From a checkpoint of a small segmentation model.
Training: muon at rate 0.0076, batches of 64.
Data: trained on Sentinel-2 satellite tiles (TerraMesh), 72500 training examples, 3.8 epochs.
Rows from block 5 of the encoder, named by matrix and row number. Rows with one number belong to one neuron. Each number is 500 + 40 x the weight over the matrix's rms, rounded and kept within 0 to 999. All counts start at 0. Numbers have three digits each.
# fc1: MLP up (encoder.blocks.5.mlp.fc1.weight, 768x192), inputs 0-95
# fc2: MLP down (encoder.blocks.5.mlp.fc2.weight, 192x768, transposed), outputs 0-95
fc1.169:433547525486528438519501465461575461508530516506462568510449513538408383524536432477535487477512557576441474444533512488537492512493457558444499495507567465501511568592498492468478485573518499524421450508446523430489538526524477530444531477525475530512547409558482445451535468466542467467
fc2.169:373509519523550517540521476513533477522380484461585599454512551479426574523491403479496466439545496585488506507532530558444420498449430592467498325458476501467538525584482525518588510625489480486458493571499453583547449505525450472561449527504527554528482477469569552516493588461555460523
fc1.170:381565577433499540616432477408489456584452420447534477476427451514459525488472583511422490482428452471443594527531476531594540577551623552461585477452496513503529588517547578513510593540401472575446539439444496414476533467458454560515566576424511428418470565550567498618523477475486524533
fc2.170:543490550485561522544487453417504426463508515489539440525515485507456532465556510461427545542460460452596541502513485482386460542511518504542575486511494539471424510424503573494515442450551493438495488481457523613535505540484521377527559592401532458485378469544509538550459432441538468434
fc1.171:480523493483479490470502493496498504510482531460489501507477519465501484507516477512488471482512505505509474496501504490559492477486527479511496493469502510503480529493530497488483500514519510496504499510497503495488521504522510520509497495483497485478484489488498482504524495515502493498
fc2.171:497469507506467516494499495508495488521478489511543493523474516521515483484496493477510478507439512479505502523506478495493495499460536517484462494485523497474517513488494521491482504489477536505496536501480494493486485463490501536507506498509515545506514493513464537515514532478511511508
fc1.172:491498492493489509505498508510489512503510502511511501504495487497507500494503493497508500500493503489490488514507491501497498493497490506501503494489502500508487510508492487499497503495498509505504507505503511496504502496506499501497492508501505499507509497496503501497505495500504492496
fc2.172:494502496493505512500505502500494500493502495500508498498505489499509495504497502504506496495503501498499503495499492502502503496501500495494496502493501491494503496497501506499500497498503504504511500495503494491496498506498494491497492503506495500499496505495500502506509497499500488497
fc1.173:503515491527499501508506498504481487502506492504493494516497493486493499499509515497496509511499534505507504485502508504502534500513482508509499469505483493492495495520508490508506500494490506502515503516502507477486503515485520485507501498487481506502504495505477489505505503509484501498
fc2.173:493500513498497494501499498491474500509501508487503522499505503495512487509508491512492499500508495523506488511501523498508510497501489503486508499501494507499519509500497503516500510503529497500518524511497497485486511501514494519493494498511493488508509501519493505498492486502491486491
fc1.175:469529540500516522544491554555585469536433505541603571353518572446486622563452616495471406485565511490514362541484470421478506544528517523603408578454529551553478504547530611367634582336477473540403437366571423551461474512538382625490458495380425584513591448385547490492569614486504522458
fc2.175:552502512500484501616540495631607471457509478547496485427454554497507493535438433478524491491475535593510535441496439528501495423451578490490504462514545451540551438516436526611528427621582425450491514554382471496544564487557585439503546528526552471482455527523504429502545468524437477490
fc1.176:494506572539515490536460496489503527524511514517458506489460498498470482518487504484498482468479508536485493467486491517444505488473517487482466540562468498536472451563539473519474465472510515472488550491527458476504552542534454489467476563475508454468505530491564500501527489455491490437
fc2.176:482550510475448495462522531510473524522540515516427514514520521522537536505445503474515472500519523495485504445454511513507544491501543550486484504501508552503502514500550529488522496466515537516471469501461538534542513479524518482525537514527496481498471585526480525554493478517493474473
fc1.177:473538486479536494480491499512542505501496490474513530518519530566460503475550416486510502452471510468462450519509535505532533511466515474436484436483526566498478496524506477497455559475504507501452470481509529537498532561489508503434492508495506492517520460537518465461458545504549479487
fc2.177:485508506519511512514472480509476486507486498478514510479538497497514522534500545477523509491487501506509521529528480548482526519541518484474526507521473499526514510507472496486511528490525498505489491524477476495504508505496472469485477485534482478524499457512487531477511481437457494460
fc1.178:506505503459498490515474500499527494508466512505486483462486478481479509487522483483531535478503489519466506525522511498534492500518533485525506477507457489493479561476507492511476496501476515534487491508483520508527501492515474501517517465467504462487492536514484489516514465493562516438
fc2.178:501468483509474469504504519476508484486456516487470509491500570493487468522484476529446465455557545481431479517562537513479494530499496454477512484502465466541509505474494496515546552441486496453470485563488465468513509477541505491487497522495500463522485509555561498518478530495494465519
fc1.179:486496473485514496514485498506529489490491501494487514501509490491518501505499487499504512508505523488486482505508493500488499497521499490499530471501507517488526516512484481509488504489506481502470499490499491485501510496476486516486518505515492496498500493504494501496485494507506508499
fc2.179:489516495491482505501482496504495516504504500527469498505483481507529490501491505511496495519473480497487507493499486519510472513495490499482499486492512531482489504500490501477472496507514479486520514492492491503506496501487502505505515504500507483469480502506476491506500511524484485516
fc1.180:483495512506508468458511521447531524524539451479507508498483551492480485504473472501528476515456480524520494503485486497477555507453517506480514497507457530529482483515501472498497522532514531452515487523497485511469499519517489505546479503523501479505500510522494497495532500521474487505
fc2.180:490487471476504505522512461533514500477500507519490501505482484522462457506536531525500541517466479474482498502526475486504514501521509492512504472474518497506500518503485475505486445470467481523470524459534542483498541442474488523505516514525539485511491463477502480491518517493514532523
fc1.182:490464525549464448602465535573510517520498465469461508569509467476565516597459436442478491439472541446505507464505526492529463473431543464495550482562469552545457574488514462445469474510529476489398577587521508523487536512443513498401569525499416475424525475481564440457492579534498485441
fc2.182:471484421474455443482486414505544527532522530560518479465540496440465569540468589534507485468502490566410469431575430520471481583467613459546455526523591488593519428518599479424527509565493605613616484544425465501487501486572427507513451529487518564520520491521420458476591419402444489493
fc1.185:398478550466499433523529563578543470495485569474449598597465461524562473479439451513457518545457460484539524542547518420513496416451542438486511526500488532511521473584449554544554483454478470395489607550493414540568484435526474564625522479479457464527436467471483518470503479549498509524
fc2.185:528416483455536474561492427415474485487469453523467420493455571490448465548583487489459557459503517464517420570535534482514529519488517475459453455512425503594534490484498436479458540437570479489477466505585525447437477527442486557469469559563523491518552474502514503528502499523499429439
fc1.186:474481465514478492531492473539558554488481462532494524481450475488495449512463520462476486528513460492453474545493453503577515445503511515517486540532491494562516482521469576452472541491462496545460451450492448498503535510468559532537476472441552587487509470498561508554561474505509482405
fc2.186:512496526502512504483546566539512545480473461469533462465513515439522543519473594570490446478484549496488518485516509554534558522512563503442490472512439512485537514459537556568514470516549550490475458508490514528505537474474483480493542485364510445474465559562519475494550520481469500515
fc1.187:530493508483476498474454442544477491478483486526544486474475467502494548495494520527526524476502529488453512503493502558476456510527445472505497537497498503529545543539487498495526532456517530489497479511467503507476469461492517509512512477512533506486474490516482507486502469461462552492
fc2.187:529489486496482505498532528516538516479529556526477477470483492519511504509566492515491517489500512443517534509503511529509495487540505506525520497501511473474510515480523480473506512516503528452509424515505485512466522511471547522540443471487501495508495488506544467542487458500512465548
fc1.188:540518562434517422380440525521512514570491528529453530646448545426582448524478493456504547418637455636534462483449562501491548564511442545545598493537509526604508480524579621533514444519523527572442444526477584431566605470521549532507643544469507422490488646566455443420566412435485477474
fc2.188:456477447447497489420523637492502466545509467435501424511548419451606573572454467535529519542432544379467584628477500633509484407375497498464479460518499500529537514449451411385557432502482504596553613523582373473485480485538551398495465469534480458431389486527529554486525551428484329598
fc1.189:530522511513505486487473538471543523493490550525494473530442499513478499499570453549478532539461522511501450509552517524445516493554510504484523478484453498530530504532509500466515492437536481536459509551530490485531474502478467550485524527491485467464471505487538486581544449503462463530
fc2.189:491487478546515489495524474471495464453523513496536535469516438479520549516527537492437452520507502472466468501461443518527500522538565482542481528541518472484501499480533508526464516463503475546505499483502565530468477483469512495516493520493545468535503513461566552501507396487458445488
fc1.190:497499495500492500503495500504505496494506501500495502502501495501498500499500505500499500503505502504500498495499499497503498499507508505501507502501501501498501503503499493495502498498494501494493499505496503497503502504497498502492501497506499497502498502495500500495499495500500502500
fc2.190:500501496500499493496503493505496497500495498497501503497502507495495491499501499499496506499502497502498501491501502497500503497503501504502496498497497501503503494502498499496500501506501499500497498504502494504502502498507501496504506496507500499499491499507498501503503498495502507503
fc1.191:471566413494479559452385508415426540469575529450511494494557504559513514446502526462512531570458523454498398336532513411470446422549469534468447561463490511487467603435571410508493525440446612514522442479435468458573603514464481520450441573461519410478466527550501585405535446486517495504
fc2.191:540503534529453500508563532493526538555464526507538391532546449586594511516482438479566485570408464377541617584605395588448538505531446404440436545499488423587506435464496404558482417406471510542524432484553533536399539534488533451644609432485570419457486620548463485551505432549482458524
fc1.192:529535468518463542525495473484487456534460517561522473494482514530432487530529558491490523508497511526500465446513498473476518518483490488490492486495472526547462549538507490504491548483476496503490492489473535530501522442495514545514499504491496495520475505532506505522478514515498502548
fc2.192:519483444442523478512509555512489478485470491503471459514535496486498493509511474544488449451496484491518473490554443492484511524526535515467472503496463478530531485500513524508483436464492493490559464520505483479522499495535509488438536507471490459526468565508497499491484447416503482494
fc1.193:501492492484510510479498491514492504504507505504507508494504499501517506509497499513516501493526509488503481469494486506502504487496488515489520502512475493499502502523500492516500490487506500524521495491495494506485499492505498512488498504496486506507511481504510505502500487493509514505
fc2.193:499514484494500493486493506493497498498500494501496505480511511515508493501487508478496496493492505513488518488509503500486503494503495509494487507495511500516507498498485511488499507512484504500507501478516500491501506489493496493499502495513506511488497472502503492492521501485509509494
fc1.194:499499496499498505502503501499501506500500498503501500500500502501498501499496497503498500497501502497498499500498498501500498498500495497502499497500499495501497501498504499504501503499500503501499501503499494502501502503498503502496502500498501501501501501500505499498500500503500495499
fc2.194:501497501500500503493503502500503503501503498502501502498495504498499497500496503501499498497501505497505497495499500498498502500496498494501494497497498501497502500498497499501499499496494502497500501498502501493496501498500506502499495505497501499501499502494502499502502503501499498499
fc1.195:485519499479483505479494484503506510485522497475509487509489504495510496516511461523506497481503481491485493492512500501505497488503527481509523481492498505495485512498508508520510525511507520500491504508479506528504489512494494502498498516489514481497491500497517479496473490514495482499
fc2.195:502491499517504515494483510481496507502503514508511497496509504487481505500501485500497524509486487495515487494507502498513510509503491515494497475496509498472491498508478505493494500508500476499506516501483502482494495509498501521490491507504486517499510510497488508496499495484500508483
fc1.196:477514506519501511488500497492503505517495501492519508528491496501512494481515490515508508486475515513483504501494489510526500497490492479488527497492481480483503490519485507510518507499519494516514518493487480496502517502505496507509546492484489498482498495487496496496491500481508501491
fc2.196:499510477502478489480512481516504485492503491492488525464513501504514489504501511497483492477492496511497502490507498503497505521486503502512488506521474504504511512484535529490503492500512498503490500502494518519510489488521483503514474500493514503503476482503517489504501505503497509490
fc1.197:475508502500508494498490502491501520503485510517496503509501465507522509496494498524500505500494513496470493485497499493495485509503499510499516506514522492497503510505491490500506526506477512510505489481488509508519509501484496501516512507493490497493516507517517489496494494511508493509
fc2.197:506492507509493503504489497491488495505522481520508488500474494507504503494514504498500507513483505508491499448496518508495493493490498497517499486479498502505514499498506510497490489514488489496499523489499517507492499507501493512498512509496477494474491499496497491520504509525498501490
fc1.198:487500509493508507495491502501498507494507496504497512496495506490506517504499498498505492500496499487490499507519489495499502492501503508507511504490498491488506497505506490500508506500506497505497512495494499499507493498490501509505500505487494505503506487507490501512493500497500493512
fc2.198:500501491503493508510500516506506503497504499504501500494503499500502498495504497510506496499501495501508490503496497501499504501499498491493496498499505499492495508491509497504501495485502505503506495507507505501499497511500497495496499510501502497497501498499508497499505492506499503494
fc1.199:513533504487499507496501478548513493495490504502489532502452432506499518493506533534494482491535575497505494518506488469439502495503505495485515514519526517492473510497497480529505519498516507523500469510450489551504510514519485548510486492475489498529509497536478505514560484524462502542
fc2.199:525494512511510512441499526523551474494494450510500530499511474517489479502505503497500517490509516464516530556474477480509483475505508459501480510519523526512509493462482498463489521519533522532481472483509522473507534488512507517510472501502522499499487488494475477477578481518482485504
fc1.200:494498502498491497502500504499493499505501512504494503502502497497506505498501500500501507500498507496495495503503502497503502502495502499506501494500500506505494505504501495505501501499506501495499504503498498503503503497496500512507494501500499509496503500505503499504503494503500500506
fc2.200:505498501503502502491497501493499496502500497502500497503501493493505492501498502496498503502503500500494496498494498495505501501499504504495503502500500499500499496506506504497500497504497505498507499496500502501500507500506501504504505502503498499502501507499497500498498494499505498504
fc1.201:504464602580479461429597512552501471407430551490573406500453529438534504458575452543509511437655566491355504561526447581476594484435443405441555563450535407535458454480580500464454482526457528637455557468448499403483450392452467659508491492413498442550351515596530598468549526566487410405
fc2.201:447565572415555465533434464387490470540493513412557493543479497382523499453533447419514612509483578483408479666482450478526526511528566503595482439525669559492580475528516539519467447541449423610395513476431475525462481455520563606439554415493461512515550591474488535459499572446495432494
fc1.203:499499499495500496497498502499506501499498501500496505505504494498502497497502499504504498506504504504498497501499503500496502502502506496502501499507498502495503505507498499493496495504503507500497500500497499501497502502503492504498504495503497498498504502506507503495500497495505498502
fc2.203:505502497500498500507499502500500500495499504494498500496498494506501503506498500500505494500501509497497497497495500498497505505492506495496506498506497499496494496502500498491505501492496493503497500496503501504503505499499496496496497505501500507503504506498503504502503506501506501495
fc1.204:476554600523482551505468550467566525496511518442566541491477482580496505507471554518510536434598489565433535484518444521571442514509527517418541466413444436463528539506478617464456430435497468488576600405457563452496553469467474495524499505506505445526526522559523468513450494537543452575
fc2.204:459553507471506506599537575553537436451496554511446481474523440503566427472466508524520493517517565508558474450455538488525512508603555462428535490418509499505460506533388474513546518423534464434494469383504497492519597502597525547536549374584533415501418430476524502507430508502491486565
fc1.206:460429570512492493519502479462455472478496463536531526501506533484528486517524518496491454505533506540535512495519524471540532531509460492426499508453513522496515475562556453539515462443486538490413463478493508428446508496462533561435537496517505472557521570509510454501496518494463484478
fc2.206:546536578574521518486477505517450540515515478479463545485496474445494500477404484517569515479433500460538548555485505486451532506479481541505483513468505481476525551512498505446488433544487494500493492509535548499482474461532558496501473528433506487525461522493397507516512456521437438458
fc1.207:459482487539441479484556445520497494539465536498513450499522500468503513471505529464512503536473497493504515524524441533474480463467528559475468499518493569492497539528494520506498493494538526470493480487543509533479510482438504504492467479490533504542499501542460457510500542470491516473
fc2.207:522492520525508515495469528479476482497506507508503479538537448521527524527511491523540502474520509474461522522509465512432526499504478494501528509473542482534428502517518507535523497428490462459449471550492500539542533466495452451562530562529510486527517506539506534487540528538476474476
fc1.208:330442444459486507499474544575493299416429439511626552464327533567424476369508355568592568440550497545407409446586312568528572621529640500441561509475440526430546621399608438555441591481368545528431381495419603481553669505672367605550579581529552429619451531447427520560495655463678583467
fc2.208:575538436413451541422541667660537479523462457566548589451472656607556490408511544463625547566490475431562403554526499411517557676448445531640415384453588547552566280560471555481480518465300482566543372340423436529389477425473572585442376451458379585550666380374527519576708474443565586707
fc1.212:503502480534531492498506498503498489477487503493519496483541489503571487479521469494477495521492472503506506484495494495503539487533530462500480528488476469491449517522491483475517497548500474485476466536514481514489478493543476496447494505461486502522530508525487500480522501512521495502
fc2.212:488462521492486512507489472479447560523519502493487463519515489478521453490497516486459491482489475516483520505453563541508552493567456506528522517481496506522498515466473492470504505488602516475510504579486510489486512571512497491520526518532582434510504468531514528522509482556492498510
fc1.213:505506503495491507496503505508509509499502494500487501499506506499504503495486494502500506503498502506495497507507502502506505501500502493499512511500493510501500501510497506493506507499494495501496496499512498490507493498508495506511492512494490503495488493502502495495503499498508498504
fc2.213:495500487485492492496500496507497499507502503505492496497489499503492494500514487507506519502498493493501502499511502493510498492498502500502504492511498500491497499486496501510490503496507504501506499492497509493504512497492494493493496497488493501496501490494498501501504501497500504495
fc1.215:420464425411499397525502442403495495424514426453505552507486445564532448441514517604460528552572637649524421490552540497631504557514395466500627463521530454458434397595532562587513467497587442427453458425552489518531651517528379490555520504509533462604462635402453394452479466537521588506
fc2.215:570370396433576507449589461461475496576420438474440410526458476523568519606703532540433477384409554564560382554449505619497486537498511483516511521461572523464424509512507492445544504437506532447495485530475569600581492411581449481515451492518577394526516436418559438466561461452531485519
fc1.216:494497500497489498503491499504498506496496492501504499506491495498503496499500500507498493492497499503500500505501508502498497506502508504498498500495503501498491502501501497494504499508489496505492508494505488504498500495501503524501505501497502503495502495500514493504500502494495497497
fc2.216:495500507500502499502507506508495492503495503502501498492501501502495502506503500500504490498502497513499493512498501497497508496500499492501500498502509501511492493497497499505494503501506499504505501502500505499496500497502493504499493498493504493502509499498502495498496497498501497499
fc1.218:449523497416484507623437623549647547670489506641487507507398616450458405455413197492495379661531598549442693532414349356428687436677295481457366489474509598613336562608443382384534401395497460442261518548422590474511547526532510568485845318479313464458532607604374390507720632485557433463
fc2.218:494401468294580279365497564415536556546571532399381436570589674456239444472405445541397537542478550599478521702521583564550481547503497602580409355434313580502545463586319651502527553534522503403481382526477433530451311417543440490583567369455520346492384623500566524532464618431650592582
fc1.219:483507526390455437531549382411410510509440542535465502491519447423386485645495537559502541459661515442548521550433676503483563522487440531468525572496390574389499586579563394482554584602504450464414560484457503520509491495560551495484524635396473435585517506550495474486424448521556473521
fc2.219:482619506489565577401467482432492592483608551471517410531569570540553457548506514530523651613468344430574572535467503502576434433510516493489543560383374483583445523422510520572453464458606471450568502526425513540493433540406582445500474422549461503396458581581340419585532550663535616613
fc1.220:384634540518409543569433641464633605479535558577482509542632464599425421349453530468541532539443458555323603540439480516528558451470556485458458555587495479480448662620595504554539506597513419465363623461563396460515607550343347515479575421470518503446482535452496418410346512566544558389
fc2.220:501404517448337468468563409525380572420532593382607369542516612521348450582326412461352620594593522392580683429453429420541549386495416480505666506532361545476494492420477441434471514597377626450378320697498591370610471622442389335430444521472395524545472319537437518527426394450611475483
fc1.221:501484478497496495499501492502482488492485491477483486527507503488519509501491495495500503484496491525515514545504486506491507512522509497483514517516500537518516510499500488484507505503491478511481491494514495527484516473513514538493531511495519498497521515521484494499536509490522503470
fc2.221:500493527550493490500506500513502497472496504485504494499490518496472508496530485495524516488519495497511502476498487488500531505502506511514485490500484528482538510500495512516517489496510515485506486508500462485496490523501503504496502495493527502491508495494516509515503511494476495481
fc1.222:453497572590413689494525520629494632463376386550561699528400567524511497463345556480376548535496581536596424530563499538460489620599227556396562441416262431570540490424518507559626368507416621366338422354412476295611621359497737461481615501454415524330368610436383358467409473524472368494
fc2.222:490435638608499511478482603543575411511498495541703381450546449537463636387312583505561466508508527656497513746362595624570457510470476422531416457506398455579850676515549549462521462622590497367599503503476581534407352584679526461507530483408456605456484487468559409431435605439411296577
fc1.223:491508501497499501508489503499488496503500508496500506498496509486512494511502513508503498499514504499494496509500484486500502496505511498507503503504502508502488515497498510495499499491492511501517500505488506496506496492500497517483505496485501494500496502501511487515519501504493497518
fc2.223:494490507487512486499498493502498503517493493503505523493509506503489497497512504508502500504493504486500497494493500495506501501503505507499502495516510499482497490501497494503506505497495499509495494509491500505501501507491493499495507501502502498508502490503499498494499488500486512496
fc1.224:503491498503502500496503498497495502494499502504502500504502496494500503497500497509505501497508501499507499503492500501506498490495498504503501502497497496499498501505497506502502502498496497492501503494500498502498503502502495506502498500498496498502497496497501505493509502506501498500
fc2.224:500508500492500497502499503506496495500502501498499503502500497505500500505495494499499490506506505500496498504496501499504496502500494499496503507503496500502505506496505496496498500500501500503500497510501503499494505500501494502504503501499506496498504495499499508502499498502498493489
fc1.225:495502500504482508516507520503491509496508501504504507504494497500516498482495497501481491481495510504481500517496501499505510510508502494490510484511504512507513495514507514491490499510502515507483498510485502492505494515495517502486495509520503505483508489503530492499516500511480481509
fc2.225:503503495503501497505495504489496497507512509498496502502507513480503497497505501512504505493500496508490499495496494494497502496493496508501501496503492513488478508502500499507507492489505492499498495505495501492500491487501501508498504495505505483509507499495503482502490492500493501493
fc1.226:486451533465540503491488492518477492492513467521441524463512486510478511519520525468511542564495509488467527493491538488479523524510458482482506490447493535556498500517518505575499484497531451526435475510496521511486536526467472523494549506468472480531493517492508504463531487446560459493
fc2.226:540548462564434489526494519454502531487473502519536408488475522486444535511524520554512559452542538463523469453508523517506540458429539488500489459516497531512556520485533484504533473476465533554472513429530502557566528519468494504551490484414525527500496506538453468481482534517492512451
fc1.227:509523507519506472486481548478476447483478456518494501533502509475514502495455481464480462510479528468489460482464513524447488480522526478488555495470475518468540484567496526508491488523549516477514442448488524486504540491468562549461521515503510489520500505470484448460543511477494497485
fc2.227:507510528562469500502521482474493453550476513458556475524496535526481467486511461490494517547435478522484532495541501549477550480500491464530468473533461520466462488477543560457471487524477555526491521508439511504498423444522450530476472500449529492497520523487453511449517455503523528520
fc1.228:478510463530520520487468517521517477513502481514491522482514513461514525536517524514487501486521460520517511506509496533503486530515505534450526514471551497504452543519530479488459487505478494497516493515521488494489512492491510485497493514532508513538514502469524500479490510506516507551
fc2.228:532471541529511527526507558529475508443486480469482492535513511523542476450553453522536493565501524510488455505464466477484533540531527516503511499556491502495480485496501485471499506504481527473486494512519480485501492525477479546495480495518529491497522510491521497518444558485533490512
fc1.229:507498531522502506450477511455536472512503502495503537495520545513543512496521542493522498520478513500493564499500497470459539517537483498487468504489515520549549544548455500477537468491462494471457558493426487484492506542478522542507484486464483520507452515495502540529533535493503494571
fc2.229:519476464470472504516462536535456503523506459497492497518487471495532537528525517525562550513531475482525530511535482510483500567506487575557443498457512515461503523490479422491496511493458458470559485465500525517543550552494514482527513506490456497499560493496463522469504500481470521509
fc1.231:485593523438552554483492648521480500468516522549533488508475431445409506445501569466513467468501541538617453472529533402533609515508480443370494532540557543506429501585582564483425435463495424476465458525402517479537624580560421639424515497371433431497594471573545480476605373430576528435
fc2.231:585472546647546525452549466570430585405494631524525426555505463506552500497578410513530552421454529457513501518586590533487501564461508378678612547595494559519512485455463479440568448447507478512554585613476488480495444553574560505535442475561578457550552460529492536479485512352384520403
fc1.232:410466504534466497498463492506448512482511515522546515530493458508529487487484571458488490464473506540469513461542491503509481472475510539494444528453503535524480511517476461502498464536479501496484487517450490501501488481489534525492546474512500492520452501545482479524553497495460493513
fc2.232:498498535478538500539509454512494481499503484481530501499485488487509518501508508527463473453487510508482576509469504516526532525505484495475509496485476530510535535486504544503487481457477513523486478494556504513480557484547502445506542490502511484497485520506549498434480528484533541449
fc1.233:418385484341182462529376494408384399490179578641424425520515737451546370528418439442558278301838581741498622464452585433575511375516448556268624548476379750585327576494494499531497349405722513323334387544476559414295544619720344550612512365348703505314491300601551326453624493679631386409
fc2.233:522406530624781397271566355411337650507305486512390357403774614391345583519884211539472614525474804525424711550570602484584518650484535416472303345556450631455470484521533415585680522683534443492439531506576267773519545505670737278659441424405469480692543268585607352307517599426376431497
fc1.234:486506495503488498499491493518514480501495502494502497500486502490506515507509508499499497509520502480486510491497513482504519507498496486525469488468488503504502503519496492506523497497507518513507491516482469504486490524491524527498490496485485496504522491504493498527510484497485497528
fc2.234:499515488491509513524492494479484481489505499499489490500508506506500500485512527504500517499481504501507511515525503511511474495504507500500497511507502490509485495504513495505494521487517516464488497504489510513509489507484489488484494490514489514495496498494478494504513499523495504490
fc1.235:470422438453439461477541415449550543578460484509497576539416433481482451591499529439502536544431491489468514513550461433566486444602499628557505494583487430545516451526523489546523546450493475456504530439416558559516471461606476578451408524463427498364464507458557517466557453503498451583
fc2.235:489469535441523490491494557613453529441540495513476425452529484551450570494557569522518563580492525474535513442507521509476520581514509415430464489607548510476399503513493534470502479443487475510443402491558480484544502511536459448492495497428500444506529419498515539520528506404457557499
fc1.236:477516502452481515496496495536514516488467459514508538518470486482494502495508536516476498493494521520482506475515531531519484504492532519505516473499463511515470524525512478488504489490484508514484504516467498495493529516465475479521523478461496520510542447530509483501481456505481522513
fc2.236:522514492489526520521513502516496498501492474546510503493519451501509503499504555466494506539521508516474477519474497466499484506514530534496488522487542470497472490498510494515496508522464491475527527524516495532491542545452492470514492481501487511494519494482465518464489499501492512542
fc1.237:466463473388442564424408456507540374541477445468377490435594417448490444447426501392527492465438484512430494469432544403520489467649449633468512457399492384430413561598531487422407503394626507497484501504465375356466472532429459603463607458511400559503585567613571525465571400481514502478
fc2.237:563515676437578610487515577551397461555418588548307478503478542575552535402621566464421541451455472542375570440477443464553423464467363557582463490495563538465577603531481561484390556415517387441569598517621553471505568382482515457524536520556626455510463442445421461611564512482509561515
fc1.238:492494509497505503498498499507507512493504502497502501505488478491508503477494498504496507497511496501499497494496502501512505498507499506492495499490510512495505504509503508503508504491495487500509503505494487508504490501492505507508502502494486494503492497486512505499495503494512497499
fc2.238:500496494506494500501501495499502498504507517497496501502485498496506484504498500504490490493493495511491511496501511505491495489488507506487503499500500495505511499500496499499502492505488514511500501498506496489499511504512489506496491506510496505499493489501504504490480506491496502509
fc1.239:497494500499489498503497501498502500500493496499504498499498498494495501503502503507507501490500504498501497496498503498496499501505496493500499486502498495511501504494501500500505504501503499505501506504502496489504504504500505504494509501489500499497503492497503501498505500496484498497
fc2.239:499493497505492498494506506498495498495502500500501500503497504503501498503507498494503495497496503492502504507495501493493501496500503499499504499503494497501497504493493496497494497497500503495498504503502504502495501494505508501506498504506504497495502498500507495502502496498503499497
fc1.240:518486495488479512486482517488511494504494487501515501487483509477499496494479494508496504487511521502477487504523466489513495495524489528489533535474498524515484511504510501491504527500489496510496519497465484502518499508543505496528496514482498521509507506505464494471515507517472516487
fc2.240:517479495510501475499496453487500477480483484497510471509474482486463473480521477476495530495529511500481517520479517527508492505486502473504496497507463477500501499489489510518529479523514498484531482494491504516461500519486496475535490473526494514516520508505488498517485525495525483488
fc1.241:534483453500514531523479386510557556439491526462504481529480462514569481437541476539531441514509516608473509471539552474475574489505543483514438516533453474518489499547553482559541506513495449433400493545528460511499533528514524567525502512573475454540480521538535526561482487502488425521
fc2.241:440513541490501494520533451585521554539453452509457515507510518490493537497521457470501456572526449573520463540399528514475580496525521509494485475520525543481437461538524498578479555476485503495467449487458505524483519509457468554472467502438511519529530444503504539476512471509473450505
fc1.242:353494583496577403557596511476555301469401363399401666622479596636460413486624425652430549432348359482543514395445497598562423422595361699427389498492477659471600414632468578532455472448499585554398602500610448502454466462411427444404648518450518435433403600350613474392631563522474525563
fc2.242:545584345494651387595580394487416424468585490421417492474534333444577504617739609445321667557508525573446554451504674272544371621444444550525588541433472656520461547556447412405574458691507296594456431506580476569518588427420496365621431585495476481500617502491483479519544352621532538677
fc1.243:492462459486506472531459475528545466458438448562466451568500507498527522557495449504494525493499510508515492521535461564447494473494479531436547469600443533536519531510443482473477514541501467485460501553522530509450503523519511529529556505456480458492464499424544512503568486460467517453
fc2.243:487487531501523471531506563500492510488467523533544513480503530500485559507436513593522435490492490502493492548496514473487503476453500542505509427489505475529550554459562534505531489488508494555452562448500507505495551539493479563424513495442483472488497475481528532593489546513507480502
fc1.246:490487515495504487496517495484520498504519514485509491509524520485484533522481514500519515489498487499494508497489471514504497495503493502496508475477522508499514496535486522483497503516482489487494500495497473522481518471486501526473516511497497489494514501515502523495539508495525508508
fc2.246:483467507515472508494489472504515506503515502501504502524492508497502502518510491503496504491489482532493478473520480513527516498503534467497506498508476509510498506512499484510500509481516477475531517469497510495495490512490507496514502482508510488501511479491521482479495500503495497487
fc1.247:578484500493358530543313487297530607421473502332559459517532490543647424589561638469506350359540510554473624435570531305593460430536631473543611527558430570481530529494718460455508602455417596571520462403604468452582482471569270503483479542583711482375517401462690469486608395564433276465
fc2.247:529650331377521597467485527612445382450351558518608432499495465385397490450417548569486482583420558429494556601722465595646486353538560437467403658414627421560386508601560466522357498402456449442578345452443479432382621593563520481517527465581566507584535576490525578412659364547595515625
fc1.248:514499530540557501518470513462532464452480561520494475457510495501491507472525519519495452449487545514485504471491553531475472532483455460515478486470484430482502545540547527493501484528510502506468509531487461450506504501518569523430544517463490500508497509624493493459512512465475485464
fc2.248:488502479485470498565493488520572489469500473557517509494514553509502562482516512451472513536493473483476558428489555442484530502513486517497561456483540497531455472492506516567526525510481529519560516551495480543529504514493439464496510521487506571547549479481502520507462435439539529457
fc1.249:525423488540444482514469544556507496436491471528511502545462502531469514491468474512504490480494497534489493561484485477516482493527575476493549534497420539519541513485547555485556465480503543516407498484544541484505483475496472522499490513486517474510501491483480510440530525500492468474
fc2.249:509491493505527513527525463513489501481475505495475489518498494500510510545466492432467515559506541511478531526472525537467530510505484464439530545537479541554500470510486525489514481541514495497518480535510501561478501531526518472495503507482514441501486485558491524476514452537539456517
fc1.250:610503505482401523510499427440525552506548569590510502483506469482471468504533589481462523475494481496530549419566545485554527560456500443473497517444538565534412547525505519407616418513485471528465513532487566542541581467479434554462377522520349543502498490506439468572484512487529470472
fc2.250:484534492479432413500479535533522552536580516450447549492439503465564466454477563540606457454497443563568444511449512529497524457498436552463503467455507510493524503470520536481470420477510499365575487484448484458502536521478557568533464466536534438428508434462523475499472573568433503499